config.toml
model = "image denoising model"
dataset = "Sentinel-2 satellite tiles (TerraMesh)"
image_size = 48
arch = "unet"
block = "basic"
upsampling = "nearest_conv"
beta2 = 0.95
batch_size = 128
lr_schedule = "poly"
Rows from block 4 of a small image denoising model, named by matrix and row number. Rows with one number belong to one channel. Each number is 128 + 24 x the weight over its row's rms, rounded and kept within 0 to 255. All counts start at 0. Numbers have three digits each.
After each channel's rows are labels from the 100 images, of 14976, where the channel reaches its highest value: "responds to" is what is common among them. Only what is clearly more common there than usual is listed. The data: Sentinel-2 satellite tiles (TerraMesh). In brackets: how many of the 100.
# convs0: first 3x3 conv (model.enc.1.1.convs.0.weight, 128x128x3x3, each kernel summed), inputs 0-127
# convs1: second 3x3 conv (model.enc.1.1.convs.1.weight, 128x128x3x3, transposed, each kernel summed), outputs 0-127

convs0.32:089108135161113107101124062145140096146112097085146114124089119086129151122150112122113119068104076154125107113153154120128101136151109141123099138044138119122095127161141117131111127096139105127165107107141116124140143148101109112081149127137122112099147180133150130110166153100119133120118149132104122099139096158180088119122140136117166125148136138143133125116103114111092100128104
convs1.32:177141123125162112150131131137153141145122149150110154138198084124144121110136137165144148169168170103149145164126130144103116149114123137125154152182114145140161097152146157124136142104138120175142134137097115155147094123184119123112097119171103116153099127122125177163129117098135140132124133115119101167147177099137137169102103106101119150118148128128098149123142158112167119153163
responds to: water (77); bare ground (50); main land cover: water (46)

convs0.80:111094045135134141071116098131118099084129129108099155125120130153108091118095111079120175137146130104126105116159128121075126121099084088097117117151124098121135142123098113141171130077145108136116115113152095105132107132112110126149128116108091107104084134122137143120135150127132140156116114143124149127151188121155134148125132096092132114118101117124122122138127119129088134126055
convs1.80:123118105175141167192098093122157129127105121116113155168142104104128136152124139150157135142149132128143117156137090146146150184133181135098171108133121162128158142158118125148115131109106131125161160158189126158145096133092100092134156108162122090163097132108118160183092120132126167128137134118126139135138159154132107113142129159106165141127146122172121117111096141147150123118145
responds to: main land cover: water (32)

convs0.25:096155095151120145156105149121157123120149121114126103135134158121145114138135105063099137111168135124126103145143120117093154107127142086151113127155146144153118080133083148149117133113136086122128084144120108144122111051137140094111119133092160125123101168152133093161144110131096123151129080119125107143154159112122131124139147144113127132162127095113107100097156123109081181075148
convs1.25:160101095163138144132152134132155114132144109137166071125128123102116165124127110120134113136123116158127119134138119112131122108147119097103141140139113120134113162104095103127137129117163113066121145138107146109182136086137107145148150165077099113098113124135097166121188078129153130134135162165150127123095136109085130155100120093156076135173105102146133136131074084132128130123151
responds to: water (68); main land cover: water (60)

convs0.86:111143141070145078146131175135102131080130139136124154100105097149125096129138138079094120138131163110114109139127103098085104137157120136111115146179070135124129126142107142117145125101142140135141115127128113117129095102121145125137114117117100120116113105141063132123125128119168090121178065113121121145082153097099158123132119151111101118099086114116154119133078144138139081112118
convs1.86:097141123098063166122129100145083140131115136124149120130117088102090138092136138160109118118123124135146089143167110136136161096132093094109121111127119069141147177157123136147130124158140127153155120120160112121108120173102127104135152140101139147110161125130157118158128132150156148145100126113089130120133157140130128130166163154135154109158126131101211091149151167125090153122143
responds to: snow or ice (97); main land cover: snow or ice (91)

convs0.52:093100104121140116097126084120125105109131120104118110086115116147089107138123116084120168114127119120139092118134120156098128154112092140137111138092152090095104120115135161115138138082136130146147100119144115119120120127096114136110175123138101105068092141115149128113142187101114123118145132115102147108151124124150136137157125114121187125127121156136165113119106154091088055127062
convs1.52:119119132131171154195126082116150121124089138136137141179137109135154159106139143165110130144096159122114121176122153123132120155128158115118174159119110148127150120179120098152159169142161148138146126123106161128142114110119111097140104143118090122171094166124125161171143120134155137156137123146122172199149175106136148145128128150104158130133133138150101129136127137122131128139186
responds to: water (75); main land cover: water (45)

convs0.76:127143156158149126115076144095110088114115108122100097167111116137121153134122128186166113103150109110136133122104149136167099122091151151127139120158110131140122136116110099091148108170113123107111133117119147088121115162134124148115135123130143120115183107123130152112090103131134118135085136110186156117204110123090094095139145137094125110122093182150110112171136121136125161137158
convs1.76:146118138140158107066104122137161123117116143130135149096132150154159098133135129092136150162122154150150184096101132123140124137103129148175131140119125197126116087142104121118153130140113140122134155149134147104127127138152117147138124130137092072111183116114125152124105184125116096081139110140128117110096114120105099129110092096122097168091156090100096178141102123111165137126130
responds to: main land cover: water (41)

convs0.34:127131084164141088117143117078132090128150100092138123171132123113156105142093103170117109100122090126105112154108157136133122120120127118107117140096131136151123128098121076116087099142117110092101150129114117123115075083143092178127139131116132146134140158118109108126101093150159071117163141139159111079132096110127064129115124128119112120118113107162108087118095113147125131095138
convs1.34:151144109119157135066131090103152111135122144143151104095162147139126111129058109107132126136173132142128169120141118172086151139087132143113094130131182119128128083096106170102140148126098099127104111189111150137120136102139165118111170125117159083131144118148160146133101148125104162144149154124147137128178126128138138086139085157145152132118113120144150154133125105118129147133134
responds to: main land cover: water (40)

convs0.13:110090075111146113092138057146100124117142115102132091111118111122108106126112099113101173137117090125126118113134119109124114123101099123117120138086121108125106147119080139117115123096122077116141116125119115137133092154103093176107150122135107097084064154099133097123144169112135115108104115106101170104139132130144129126142148067106168119123126128136125112120110142136122076114076
convs1.13:144150120112150144180109094123175127119083136144130168168156104120136125088133147143129116159121148111111125174115125147114119182131133125102157146142126143129161106173131139140145167101135123127133131161147143166131102125130090100140121141202125125168070156118136151165123142120145117130149114112135162183129169128144145124164109157088176103128131152144124137111112148107161140121157
responds to: water (70); main land cover: water (33)

convs0.46:099096144179126118114104105157160088107115131095129089105098144119079099115132110133140204108129118114141093132112111151138112147099137116128099106133177117099108099110131164129103137086109118130121130098117110120150116134142118157108192103138098120095116111131132098125137165103129108110136127095098149128163133127120128150144125111113196123148146148148134103123085136116096067113135
convs1.46:137140120153162129162112096105140129129106128140167132154153110142152115123117151117115122143167160138118124153098172084120144146125155116113142150165141132121125082180105117134173184145141137140139125182077177130137115120087129124135160149119080121147098154120168120165124127103134091150135144145142162184163143125159144118150124114141119147131120112156143176113121130088140144123177
responds to: water (75); main land cover: water (41); flooded vegetation (28)

convs0.97:092127128111140100148150116126062156124124130152115126139166115128130133157122111120120072134115128118113130119128085071113117127157149148108090129135126142130150121129090134157102149142141154116154105137151118105118080151116116106119098121115135106122123103125102083131125148149126136144133131097211112111103170160128127099124101175164132110105118114088162137117138069164157088082116
convs1.97:141117149080101071125090150136059130106104133136089094186139148115114105105118121145129105109077123111122104180128113112162125112162115123124110131138075101123133153127157102116118167164090126090124109135142137159099124105145141137115150099120148143152156138133127107131153126158166136164138109129140136118148131127119148110092140143091117138111149184124174105127081115137129137093109
responds to: snow or ice (66); main land cover: snow or ice (54)

convs0.4:088121154172119121099100116116129059146105119071112123122089118075096177108137128122103133074130084125133100124118150126156126141146135136103103132086106141123109136145142126100110130126137113153150121083142148097123134112138112129107136118117125131112156132124151154134115142121130116126151135122123153091136104149141072120149123108131156090124092143142055091138092133118052123114108
convs1.4:173146124132166140146155129123134164139139129137154137141163108151180146079165134162146127165205150141144154138125137132115142131134102123133189141184077189131177095158107153152147143150127134158159113131097132135154112126145132141125121132130131124145121132130105181143139118104124128131136118159140093149132159100135118162117136125155090131131141118119132166131165154106171108136155
responds to: water (85); main land cover: water (44)

convs0.62:119111158139141113107146094127126116159110121106146088099144146118137134145146126100103140092098091147149157134173145161155102112158105182151148111078114165111119127130147147125151096167133154132143154124181138126116132139103101148147141133102134111167154135110179085097157120119104094151125151125118161122126128163175138112120155149091167106118142159124162145132172104154104106163108
convs1.62:137143105135143103125158164140108144118143167127122105109172123178132136139165139174166135145110139116132137123053168148145123115140107114155149141162121121145145079144186155094127140124167132132138129129105114135153128127122123109078129124130085149121118129108127132138153131121110117115157168122116097112114154085128133161095137111134097172120163106186110134171132157088177131155138
responds to: snow or ice (83); main land cover: snow or ice (80)

convs0.12:101124096142101080107129144099110134142142140095153119145123127111147138110103138108055162105131093094107097087122133130135121132103084118123165139083112121179113111098099092112107130127136123108132102104089102093143124088144117124112132135118122128137089165157082123132142121129146055089114100135141081096116115100112116123099115125096135134123142126157111134154095116140107080108146
convs1.12:138143111129124174138119116162162158109108143152127169090130102134097123124119150140144090167161161125104172172130095163084130121114161160093116115172171113155130107119133188137152125120109105151135125170152128173133101130134124137163109117133127145122152132153175166165117143110108172157138140126127140147149159145144146112145103141143159082139122130153181123119118130133157137124164
responds to: snow or ice (48); main land cover: snow or ice (44); main land cover: water (43)

convs0.107:102133082149105111125138107103101112135146089125137100136126144135114106143091141132117140107099097132123149083117090111133129160115134155090127126135150076143131126101156153095102166149097088108110109113122090133106128141117126174117153141144125130103096107138156125130096155146140090099090148133125152144182145192123084119123110082140130122106095138141131069137106129154154108169093
convs1.107:130120092123170125132099118131138087144153153125156179175135134131171072125110091132125118151144131124101130123130121145132107121111161147147144170114120162105160101109149185117161123134127152142098114140125080125128100104138097139139139124134160149112102157111111147167139113133154095118132109143183154183161157127131102160155112157120159151113145122112124173139182161131163110115118
responds to: water (78); main land cover: water (54)

convs0.8:112095176120124118114127137133134113118086156130102104098120116113086170133127155132185148131113153144134144126153116114159120123148119153136116112109148100129100147146154141094133156159109117138145106124157151097144147153108109114103164109118134137080177118116140123124155172099114137138107126113110130127159125136116170130119143060117179076109103193130152154161121110125132128121060
convs1.8:137107141127163143139140113141171129117144141113096160118110094175126105119141146155128140142136172084132131117103128100124115131075144117127117146161124175114163096150134131108120134100135163169130135091100103127124149126113134139156084110147111095133104125129135134154073170109112104123128142105120136167091188098126146169124092112147149145104113089120087110101102187145163124149150
responds to: main land cover: water (28)

convs0.113:136101116129122093148120138133110096078144140134144118153120129108116118115104097172172098129163106100095111153135133107119126128091152116134113095116140107149116131088111108114093109149099100096088112155109093119138072082122117136142128093119125138100131154139104086077142087139131165176138096108115141120135134114136148154128123102129165111155152103153133113119118087141131164051118
convs1.113:135159157161185099085130114087178099131142115150127126152125133093121109102071102126129182123139124125126138118123139106110139161101111129095084131112171150142121091128115141096112169109086141106110113164109150117095145111126117111149141115111127081120156120129148107143081145124129137131120158123159147095102116148132140078131093120125125168088101115135125134121077109126095154107163
responds to: water (66); bare ground (53); main land cover: water (45)

convs0.33:107139102174126109089113103125130101146138105071109131145099132140148130121106112168143144093143079142135063123116131144138132135089125085114107146104133076158127109109119113130085117144130116124094132116088140100131103140141142107119152131140138126088118138150097135150124093143107156144137126079141113088141139113102075125118143114087127113140096081139082082118084128123120157088152
convs1.33:123164131142188116115118095107132126105106139159162104127148128134161144098094104145140084177183145103095161152138134140108127129113135170136153146131114140134116115123079147123166168149090098147123112185109138123104136123107146101112132146101157110118166113140100170141120125120101133125136151180150124144162126103143118131128066118124116113146142139147118155167121077152140122083130
responds to: water (79); main land cover: water (58)

convs0.63:080112107122123084156161184107117148128122129142136087143132119119150120140108131140117129150125165064096133129114134056119107118135144126107112142146153121153093163102103089098142142123122106105159135164134133104151079080144113172138116118117122139095090133142118133160156115150159119148154092132145148126098115112123152132121092065126132115134118100125103138161116108159144152102086
convs1.63:127104120123098137091111134135150101119121111134122178200115154099087094107073104140084133108115144131122137131135102152120131113083102135082056144111149134136129113101135131100118139143089094135102126141157117148100131112120114143174165103124138104125136131114151116127067138150157124152119136085139157123116122150115146081131095158152152113087126171130161094115123143136115139139131
responds to: snow or ice (50); main land cover: snow or ice (40); main land cover: water (39)

convs0.6:136125160126113096087081128105114118112110133109112088138100151124134100117116116121127147130122114104116108089081098131149130134080148146102108128129132125110120088084113144108100127115079100113097145108090092126114089124162132154117139097142129123039107088126113103140105115136129074089121102101109149113133095124098115104157099099133129125122119138136105085118094165130119083141129
convs1.6:144156113129171141144126141131125138125107148197157161126132123147144140134102137108100101132174170163106135136138143126122127116133126121137164151160144132126101114148116143148178161146146133150097096190116140085135121147126117161127166172123107130149144148136138115160137136111143099122149103150183144170134161144151162142160149114125124109160128144149166206133157150101146137106159
responds to: crops (83); main land cover: crops (62)

convs0.114:143103176073127129148134107121163136134146128129138132125126123172124088108139146145133151149119176096134139103129132133143133103093120158117157127166126147119145124130161172154145122165150115119114147170168129145136132195113111151119116119146127089139144145105116125135135098140148065108174119146103159148134144119156149166100109120135111102085141174139151175101083123140162089152107
convs1.114:074151130139116088113121112093122112118105108100159112146130147101098134158131139121147118096099117119086112114095124122132130128124137110104094081085131102125091139113133131102104120165111142135124135140162124117122141136136142138110123124101157121109113098101115111104064177129099111092111163106127163134129076149108088091156085161128186146104102143123153089135153160148084108144120
responds to: snow or ice (59); main land cover: snow or ice (47)

convs0.9:110131078179089066123134112102133100103143081127137134112130166099096127109083109126061113093144095121133111135121134135131137137082115111094074115123143075129091117116161130129101121116144100141117141167137103127127112126142106127103142119124126116137092119133122134143117144133143178176182137124120139111105146133136113124134132098106151093129143143118119054100082125120123118127122
convs1.9:119151124120185126113146136102128111131139158153164115122141124157173115143113093138141180180179167136153164132128158131085129095110116113139154157158116171118119098138127118139174122130139119144119116171148161111133145087126132077154108164088133144149112161126123140179147124110111136130119126144170110146117160131152127119163122140125105153120152143140094174149127125108186137161125
responds to: water (81); bare ground (61); main land cover: water (56)

convs0.37:150123107169144117135112110117121127139129125144112128136139179109140157143129134113140116079112117159145103109187113124131173138163128153153101121083142181131105122152120136109076119189132144113151119174107137117111153114134111094119115138111135145109136104113133123094158132113068156167100165129152110078138080110149136107121161094147145113159135143126116132119119133101104172126073
convs1.37:135129133140184143131137169160129109164124150119103116114185115159161146120194106122120151123102137129122125141083168159127113149112133092164184167125114128114141136094113143141126123097174159116132128104115106088169126126167130113121108145125123137152113165132130147146186116145115125132119146170133139109137164112165141186140115121136091170148133088125085140149135150128128103129140
responds to: snow or ice (87); main land cover: snow or ice (80)

convs0.79:127117122144096131125098157099107119140125115126107136188097141070099110121130118165132154120149125099145120136143104129154115078088137142109107086115100124133113116090113098108101111142079085113088146094108155123122097109136110148126157095133107138115129107084106146142107104104129058090148135123121157119123103104131140107099123080116134084122137131166102071134124127141136135163106
convs1.79:150133100135162176115133154133143161151117162158133152152137109150158094137122133111119148147172158138114153123126125151125132157086151150150118107121135149103124079119100186137163118096115149154116147175137147166133113140075142140138124138149138120153156121135142094134075148142095141174140121111113150163133147148139159095173149168106125130096137137105154151091162156098143153130166
responds to: main land cover: water (31)

convs0.23:130127071149111149098111143128132121126138160143118088128107113116158138127110123149183124138133092117148141096138064093125150141108125148131118095137158104139144127116092148103092141165086111047121072136086139140128130129121132112108107109144131145117107121117121105134132112098081173141083125101104109108153126157113146127137140109148108106139152106125089073096117117128128172103108
convs1.23:150150132163154170101095159117159108109140126133084148154127160119145129104114107185097175090166109143116132116128124128133139149102149120128119141105109158138128126121129111099138104106150126113125109118112136130133100153154131115118092149162157095156099148150121118146108072122150113148129140153203129124166153124140113098109098128124151171104098128132085112140070129127165134074162
responds to: main land cover: water (30)

convs0.15:113158134096106134130167098139128128155165096164110077102151184111117139103123156109139138124102141162152116123110094123145169146120141113125107193148146127137124132128208131129131163146157135151147115134125157144143156133138152181145158167155178142134119148142155113134119158182135105123134124131127134128121153140145126118118150149198132107106124160160103118120117143160144102148114
convs1.15:125104142110187123127116108093154086162162164135131079139145169160162141124089116137099089132131116121085123162119098140135084127117130141126130141102100126131109107104137097118162132155145100130102077124095113124166141113167141125111109153119163091160133150106102158106135129137136076123068128170150148143131153124139137176142106127117146163161119098133119119145171143137112110132144
responds to: water (85); main land cover: water (68)

convs0.19:078094120113136121112124158122117087116098102112142147100147091127092136119088116108157179136132133114109119135141132110155090108115100105102125132103140104144111144122091115088136122100107084112109109108153141124114108163098080118132118121140080110121101118078145129155102170115161127094086108138104145116102136105129140140140120057129131115113121140123123098143142143126118120140041
convs1.19:148117100125133174171124093135157141094158111106120197176122142124123102112147111152147100137128119108141126137141097146145128147132151140118143135140117199133152120162134184129111081094132148143158146148174136161140108117123121131157129092182147091159077141116118136152079128132140141157129093115108123151091145136109141105143130158126158128109139126128123127076118163137152139132153
responds to: snow or ice (63); main land cover: snow or ice (34)

convs0.69:159097107061121102140149138105123152123130118118118163117147134171123137124137142149135148168145152116141139148149115127108109093155114098110134107131080137129164141126113103160190139138144127132140138124151145103143141117092071119132111124127104112153116103082091165128149175126148093146175160161145098164108175113113137160137120146124072116106099092112130145135105128129171113133092
convs1.69:095124162118101123127098117105127123127115122102089154158139138114080113134113124144111142083109110083073101143158139156157160141124150133068091104085112121121130162155102141115128119122137123139133138115196161143112159135122145149153127106155134112129126104124116141112075175142146129159145118076110121101180112120123111100131115161107147110112109160114170078116114144156106125104117
responds to: snow or ice (87); main land cover: snow or ice (76)

convs0.60:176141108118114110142127171095154102164164090098136099174129149127126104133116133184118107142113111119123119129120128158145160132107138136142113114112155076147142116095190095150105107168101090088101162139103124157114115127148110171114133135137132159153162124105130135114104089125166105132187177146142119129131111092140083152117130143116147138129143143129107074124118141134147145139116
convs1.60:121125135151161138093101111128118107152117157145175104091144147147140094121118138100115153136154172134136140090119101142098138167109137119154093111108133118080068077108133162116139111091112123151122107159168110163110149140093141118114109136107163124108161147166171104103117131149085171139114166107120149156143096130143122096172094140140140150108140129107120166132161121116146153123109
responds to: bare ground (50); main land cover: water (38)

convs0.26:102139147150151083159112149108133150130094095154132111122138105108119123175101117158122123141110145120099105134086129083104127120122167131118111099105179108152125124132187084135119125129132132116119141186095092134120124125128135130100096116067135074133095103119104120126132129111149186183167127127145092140104152107129151107091130124120179135128118149150109135104124082112131132142143
convs1.26:124107117106132111061115125136163080128181128131118084107103167132144127138126140111156144123097175124155134106156111131113100163104119096131093121131145162133106108114151055107157111137137112138142149127164125119129143137146119132187166112124100129098093140157132117113117125130174122142132121137128122125117133147118141104124086078140125154085120155093081132146146150164124137177162
responds to: bare ground (54); snow or ice (52); main land cover: snow or ice (34)

convs0.49:100153138041110133092139130122139138116126118167101140135117123143125114126126136115119124132128163138129148113112122141121136122109100173117125124153127125117128116129074162093133122164134134140132115102122140089129140215107161109133139135127128129134125091141156140127108117113131057093096149125151117168173106123110087094104088143109120116059091137147151166136110143149142113163136
convs1.49:139107118116188102117132121088110130132110125116143137135099150147145126171154136128123141132055122093109132134112156103164042105142134124154134100108123137136150152116125099141163103146156138100148150131121124105130120170156129153133134102170117094105110153116085137103146130116156073097110135120176121127117097147072105131140139102086141146112150165096115119130103149148153121129145
responds to: bare ground (49); main land cover: water (28)

convs0.125:130139167090121113141114173140116159123062080115105139106138163130075110094097112105152171127131143155135122113114119078104151131131109110104124155097138138122120130109118130150151131098150110155132147163155132138101128101124147143141105144117105113080139081126137137124101166133136157132126109116145119149124151155069114088159115146170114109154098087117177144079084130128140117137134
convs1.125:117101157128139125157126142157090127131102108094115109143139122112130115118131152135093102118075181098149064145142169104122118074142134079100113174128126092139078152134123113143129117163165138165155154148138166096119124108134129143149159140112096186138141142106116095148146147147169160129135084138127142135136165137130144131154134127178133108127130166113110124111097136142148119118159
responds to: snow or ice (55); main land cover: snow or ice (40); clouds (39)

convs0.67:137124126168151142170103128128179144130101104129121069112134155161151139152134154117157123138099133158136131111095137128110156166156186140116095109116178123114138143130158146162135158171140134086134148144131094167111150092122114164103119109081186106135128119104147128118123143138111111134157168133150121152147164176104139128118118154118129165155121156139094094101137118140149092119151
convs1.67:107098105110137131081141113118083080174156169138136079132098144146126147164098113089111122137149133164097112096143118127123118117090121087156133148163079124143111141076099107128133133119135153125102113118102141091166126093123097131126129160132117100150127151118096147107153121155167109126114118133158155121151139089154136168146136106134100185162138106155133142153158155122133095121152
responds to: snow or ice (60); main land cover: snow or ice (48)

convs0.27:104141151156107098098122129102142080139116094082129135125110135091132161092130152128095119090118099130127099120104126163140105137133104172108141127078091117140132108126132099099129149128129117141134126069125153115136145116148121112115155131124137149129150132139147150159113133091122061089152119149119109096149089158165071134126100128132125113090124148133103094184116152116058136123127
convs1.27:158131111128119134152132121120119152158150131155178144131132107140149111100156135144170124171202156145142143134090112148082087106134133123180159106171110145137165073165123173127163131145127133175151130162111148134131123120144161172097103109140125093120142105130113166112133128121120147156135117143166107140122129122126112131149103124131108113123119124115154184103155124134185113128158
responds to: main land cover: water (33)

convs0.93:122121134136117156145126151143146122111121159171139133119156149128126109137127118113177128155130159110099121151149132148117134139112147149142130120122159138096056118108183180125108130112116110155115128156140102105118118122137118137117132117135128131113112134127124117096154152128130138148190133131099134129106124073109146175137140076152174114112126130125159148124144157125125087128008
convs1.93:102143136132169150135113107133143083138113135136167125158137128128122151144112109107081121099127134100095103137094123113129160156094148079092126151107144153120087147126110117116146139123131162142101121076115159116090128154134146129136119183115122109158098098117160144144098142145157119154081162134140206158137153114124148106142130148115151146141103126177111077097146174144138127123141
responds to: main land cover: water (27)

convs0.31:122087179142122128091145163157093122134120107120107107113102136136122165127104125154136134118113146137118154103130128120161113105107116154101116111160166120164066146119159126128126114154126092117130120095136133085150128182117115138115120087120123148110126118069147141142155176106140128116114145128127124122118129143139117124122142072144168092135128160131149158167116123114148112151027
convs1.31:143096108149171121140112114133185123143147125119106153153126124158175108146142138138128125151103159104147123126109128124132085147111136114099121162141133144128133096168117150124146121084155145160150124144170141107145122119141131169146106120126095116156106152091142154176079195098144129122117172129192160146111179154111117124132092106145121155091148098137125123126131169149166127119135
responds to: main land cover: water (47)

convs0.94:106120106049104154088142109125132136153128121139081133107129121118068131123114131122172139151110166137135156113163106145154131113132102139116136112146125125154171148145105135145140115130139117159113113128143123117119165185122156117155128140147138153132129092137168126141120167112110102107112173094101147142131168145110134092079103131138137082085089149137150121146145107138147091188110
convs1.94:122101125118175105119079141119113103111138092099102147134116149128158091157106123155183147116120100106106099113131152116162078099136141132139125094109118153177154125086142140105133113136103128131134166118093101131152169140132119155149122052177153099131109171111113109138101128132124101110107155113105119128166140131129126172155129080110168107099133111115136134119139167115142131140108
responds to: water (69); snow or ice (42); main land cover: water (38)

convs0.102:125118101159170124127090131111151119080090086127120103135150125133122151188124114118077072111118116091090144144083117099110143103148140118125103100110141126139120070143107140153102124162137110094132088167151120164097120082143108119137093144117134114138120100104135115127139165107091135155098140127130084144122139125089117148103109113109122165156124106114095122091106102137135147097110
convs1.102:155125115138158127105142137096130081145199145108106134170165161127132110128135074125147163109116100120104094142121156121126146163094138074115115133159152124136114132075135122122132109088108138129109120156124154093127153105172113135181136124145131137165092142144129139136133087148170138141138137131155141119115136115120100117114130080173108135159106068110088094131134161146122123135132
responds to: bare ground (50)