Rows from block 8 of a small image denoising model, named by matrix and row number. Rows with one number belong to one channel. Each number is 128 + 32 x the weight over its row's rms, rounded and kept within 0 to 255. All counts start at 0.
After each channel's rows are labels from the 100 images, of 14976, where the channel reaches its highest value: "patch colour" is the nearest of a few named colours to the mean colour under the peak; "lies over" is the class under the peak. Only what is clearly more common there than usual is listed. The data: Sentinel-2 satellite tiles (TerraMesh). In brackets: how many of the 100, against the usual share in percent.
# convs0: first 3x3 conv (model.enc.2.2.convs.0.weight, 256x256x3x3, each kernel summed), inputs 64-127
# convs1: second 3x3 conv (model.enc.2.2.convs.1.weight, 256x256x3x3, transposed, each kernel summed), outputs 64-127

convs0.49 [141 138 157  98 105 119 106 102  76  93 163  94  80 145 112  87 125  87 113 100 105 107 135 123 112  82 157 114  86 103  80 108 174 165 125  92 169 128 125 116 111  79 111  75  68  93 106  97 124 126 196 130 138 109 146 131 108  99 120  81 134 146 130 127]
convs1.49 [113 152 172 155 146 128 146 140 123 164 152 135 182 183  82 183 138 178  93 180 184 130 113 182 174 117 141 107 185 158 127  98 126 102 115 195 107 138 189  97 102 160 133 163 185 135 186 126 121 143 151  80 137 178 132 149 171 186 164 106  98 134 157 163]
patch colour: green (28 vs 1.1)
lies over: water (44 vs 10.9)

convs0.128 [119 124 118 152 165 136 169 119 194 136 150 161 168 125 185 143 159 157 157 120 139 170 211 124 168 168 154 220 146 139 168 185 123 108 189 175 106 143 149 132 178 126 124 139 156 174 127 163 139 145 103 155 164 146 108 152 136 130 155 142 121 128 162 138]
convs1.128 [125 137 106 131 120 165  65 130  84  74  87  68  85 112  97  83  82  61 132 136  79  92 177  86 101 134  90 154 102  87 137 149 102 119 133 125 126 117  71 126  80  87 139 111  71  68 117 143  88 122 124  99  86  86 145  82 116  90  88 131 124 109  80 110]
patch colour: grey (56 vs 27.5)
lies over: snow or ice (43 vs 14)

convs0.46 [109 145 115 125 119 119  93  74  98  84  76 122 160 108 107 104  94  95  75 146 152 131  87 114 126  78 160  94 161 100 124  73  96 111 106 108 109 120 141 172  84 107 129 147  86 111 147  88  65 141 144 109 154 128 178 128 108  79 157  78 152 135 115 100]
convs1.46 [172 119 119 141 219 158 150 111 158  91  85 125  99 104 106  98 154 108 104 110  63  88 119  79 111 151 123 156  91 123 125 175 103 128 151 128 140 109  91 155 175 101  98 124 100 100  86 168 114  90 108 121 100 118 115 109 156  73  96 133 118 156 145  97]
patch colour: white (48 vs 3.7)
lies over: snow or ice (56 vs 14)

convs0.220 [155 152 136 110 108 119 133  34 111  88 142 122 156 104  83 112 153 159  88 159 136 156 113 100 172  69 180  87 128  62 106  88  93 172 100 113 136 115 155 181 101 125  78 171 143 141 141  91  99 127 137 101 154 164 203 182  85 116 190 108 146 136 118  70]
convs1.220 [139 101 134 235 216 187 116 130 134  93  81 119 127  90 114 102  85  91 107 102 106 107 151 123  89 162 102 169  72 119 115 164 126 143 116 112 104 105  98 150 134 110 102 121 104  55  99 154  95 115 108 113 102  95 102 108 143  95  97 124 104 134 110 157]
patch colour: white (50 vs 3.7)
lies over: snow or ice (67 vs 14)

convs0.10 [125 126 122 160 170 156 169 115 184 135 134 143 152 116 163 138 152 153 160 127 138 162 233 132 169 164 150 234 134 128 163 186 134 116 184 180 104 138 137 124 177 121 137 131 143 151 124 154 125 157 116 130 169 142 121 152 135 113 145 139 125 133 162 140]
convs1.10 [127 133 104 125 119 164  76 123  83  63  86  73  78 113  97  80  83  65 135 137  83  85 177  81 112 146 100 148 106  88 133 160  83 117 146 135 128 122  75 126  74  85 130 101  70  80 112 152  77 126 115 105  89  93 126  82 125  84  98 145 136 106  84 112]
patch colour: grey (55 vs 27.5)
lies over: snow or ice (45 vs 14)

convs0.137 [123 129 122 150 170 141 172 117 195 132 148 157 169 123 180 146 158 158 157 127 143 166 217 126 169 170 151 218 150 135 168 186 127 108 189 178 107 144 147 134 174 121 129 141 158 175 130 166 139 148 106 149 164 150 112 153 138 128 155 141 124 131 163 136]
convs1.137 [124 135 104 136 118 167  67 128  86  77  90  70  90 111  99  83  84  63 136 136  75  92 176  89  99 135  86 156  99  89 138 153 104 123 134 129 129 115  71 126  81  90 142 109  74  63 119 143  90 120 128  96  85  86 139  81 118  91  88 132 121 107  82 117]
patch colour: grey (56 vs 27.5)
lies over: snow or ice (44 vs 14)

convs0.56 [160 154 138 105 109 128 122  22 108  91 136 120 156  90  84  93 146 133  87 142 116 126 139  94 181  66 177 113 118  72 105  90  92 178  96 108 141 116 136 187  94 139  85 152 120 130 133  80  83 125 144 104 154 157 189 189  80 116 189 101 150 144 136  73]
convs1.56 [135  99 132 239 228 177 129 131 138 100  74 114 122  95 110  99  90  84 110 107 107 106 140 130 100 146 101 173  69 114 115 161 126 129 115 133 100 103  98 141 142 120 101 118 107  73  96 156  85 112 130 111 104 102 120 112 161 103  98 114  89 134 108 156]
patch colour: white (39 vs 3.7)
lies over: snow or ice (55 vs 14); water (31 vs 10.9)

convs0.17 [153 118 169  87  87 116 126  81  66 105 153  99 113 122  99  87 110  85 100 105  93 100 133 116 127  71 154 122  73 119  71 101 153 161  94 117 179 152 117 135 113  90 140  87  99 111 116 111  99 132 182 134 151 132 144 129 129 143 129  74 133 145 123 110]
convs1.17 [104 166 163 167 162 132 138 132 116 155 132 132 153 193  83 157 130 152  84 192 186 125 110 194 170 111 142  97 170 139 132 109 120  94  99 187  98 129 175  88  89 128 139 146 153 127 176  99 120 152 168  81 131 175 133 148 163 160 159  94 105 132 141 182]
patch colour: green (30 vs 1.1)
lies over: water (44 vs 10.9)

convs0.192 [119 108 123 163 161 143 159 124 193 142 134 154 164 135 147 129 138 149 168 111 139 171 231 129 148 170 143 238 144 136 162 201 113 125 190 132 126 141 119 125 186 137 134 140 133 151 111 145 133 149 112 159 161 120  95 153 124 131 138 138  93 141 149 149]
convs1.192 [140 126  99 116  95 157  67 101  74  61  84  78  75 114  97  82  84  65 124 136  85  91 185  73 100 141 100 153  98  98 124 153  87 133 141 136 112 110  72 142  81  89 130 100  75  73 108 155  85 122 112 105  97  99 148  90 120  65  99 130 119 117  89 111]
patch colour: grey (56 vs 27.5)
lies over: snow or ice (44 vs 14)

convs0.2 [129 144 136 155 169 141 136 117 180 140 142 140 169 125 166 121 132 153 166 141 136 177 226 118 151 162 146 231 154 134 169 190 134 115 178 155 119 155 120 112 186 121 138 142 145 151 127 148 138 164 112 160 164 119 112 173 153 135 151 132 127 145 140 150]
convs1.2 [130 125  94 122 117 163  70 114  90  72  89  79  82 126 101  79  85  57 139 131  86  81 180  85  92 143  93 154 100  90 131 156  92 127 150 128 117 119  65 135  78  86 129 101  80  71 105 146  96 109 114  97  84  94 125  86 121  80  87 136 114 100  78 107]
patch colour: grey (55 vs 27.5)
lies over: snow or ice (44 vs 14)

convs0.28 [140 123 163 160 156  90 131 115 135 135  72 110 111 120 105  92 115 120 139 139 107 102 181 110  91  66  71 161  77  53 155 122 164 118 130 112 157 130  80  93 168  83 154  43 112 103  76 122  90 134 114 116  56  95 115  61 116  73  69  91 130 130  53 125]
convs1.28 [202 151  92  90  94 137  60  99 107  93 112 107  88 135 113 136 115 117 160 157 111 130 176  44 143 209 165 107 117 106 119 176  86 195 154 193 119  95 130 131  86 141 110 115 145  89 137 172  85 128 125 108 108 151 134 124 170 108 163 179 124 197 100 163]
patch colour: grey (56 vs 27.5)
lies over: snow or ice (44 vs 14)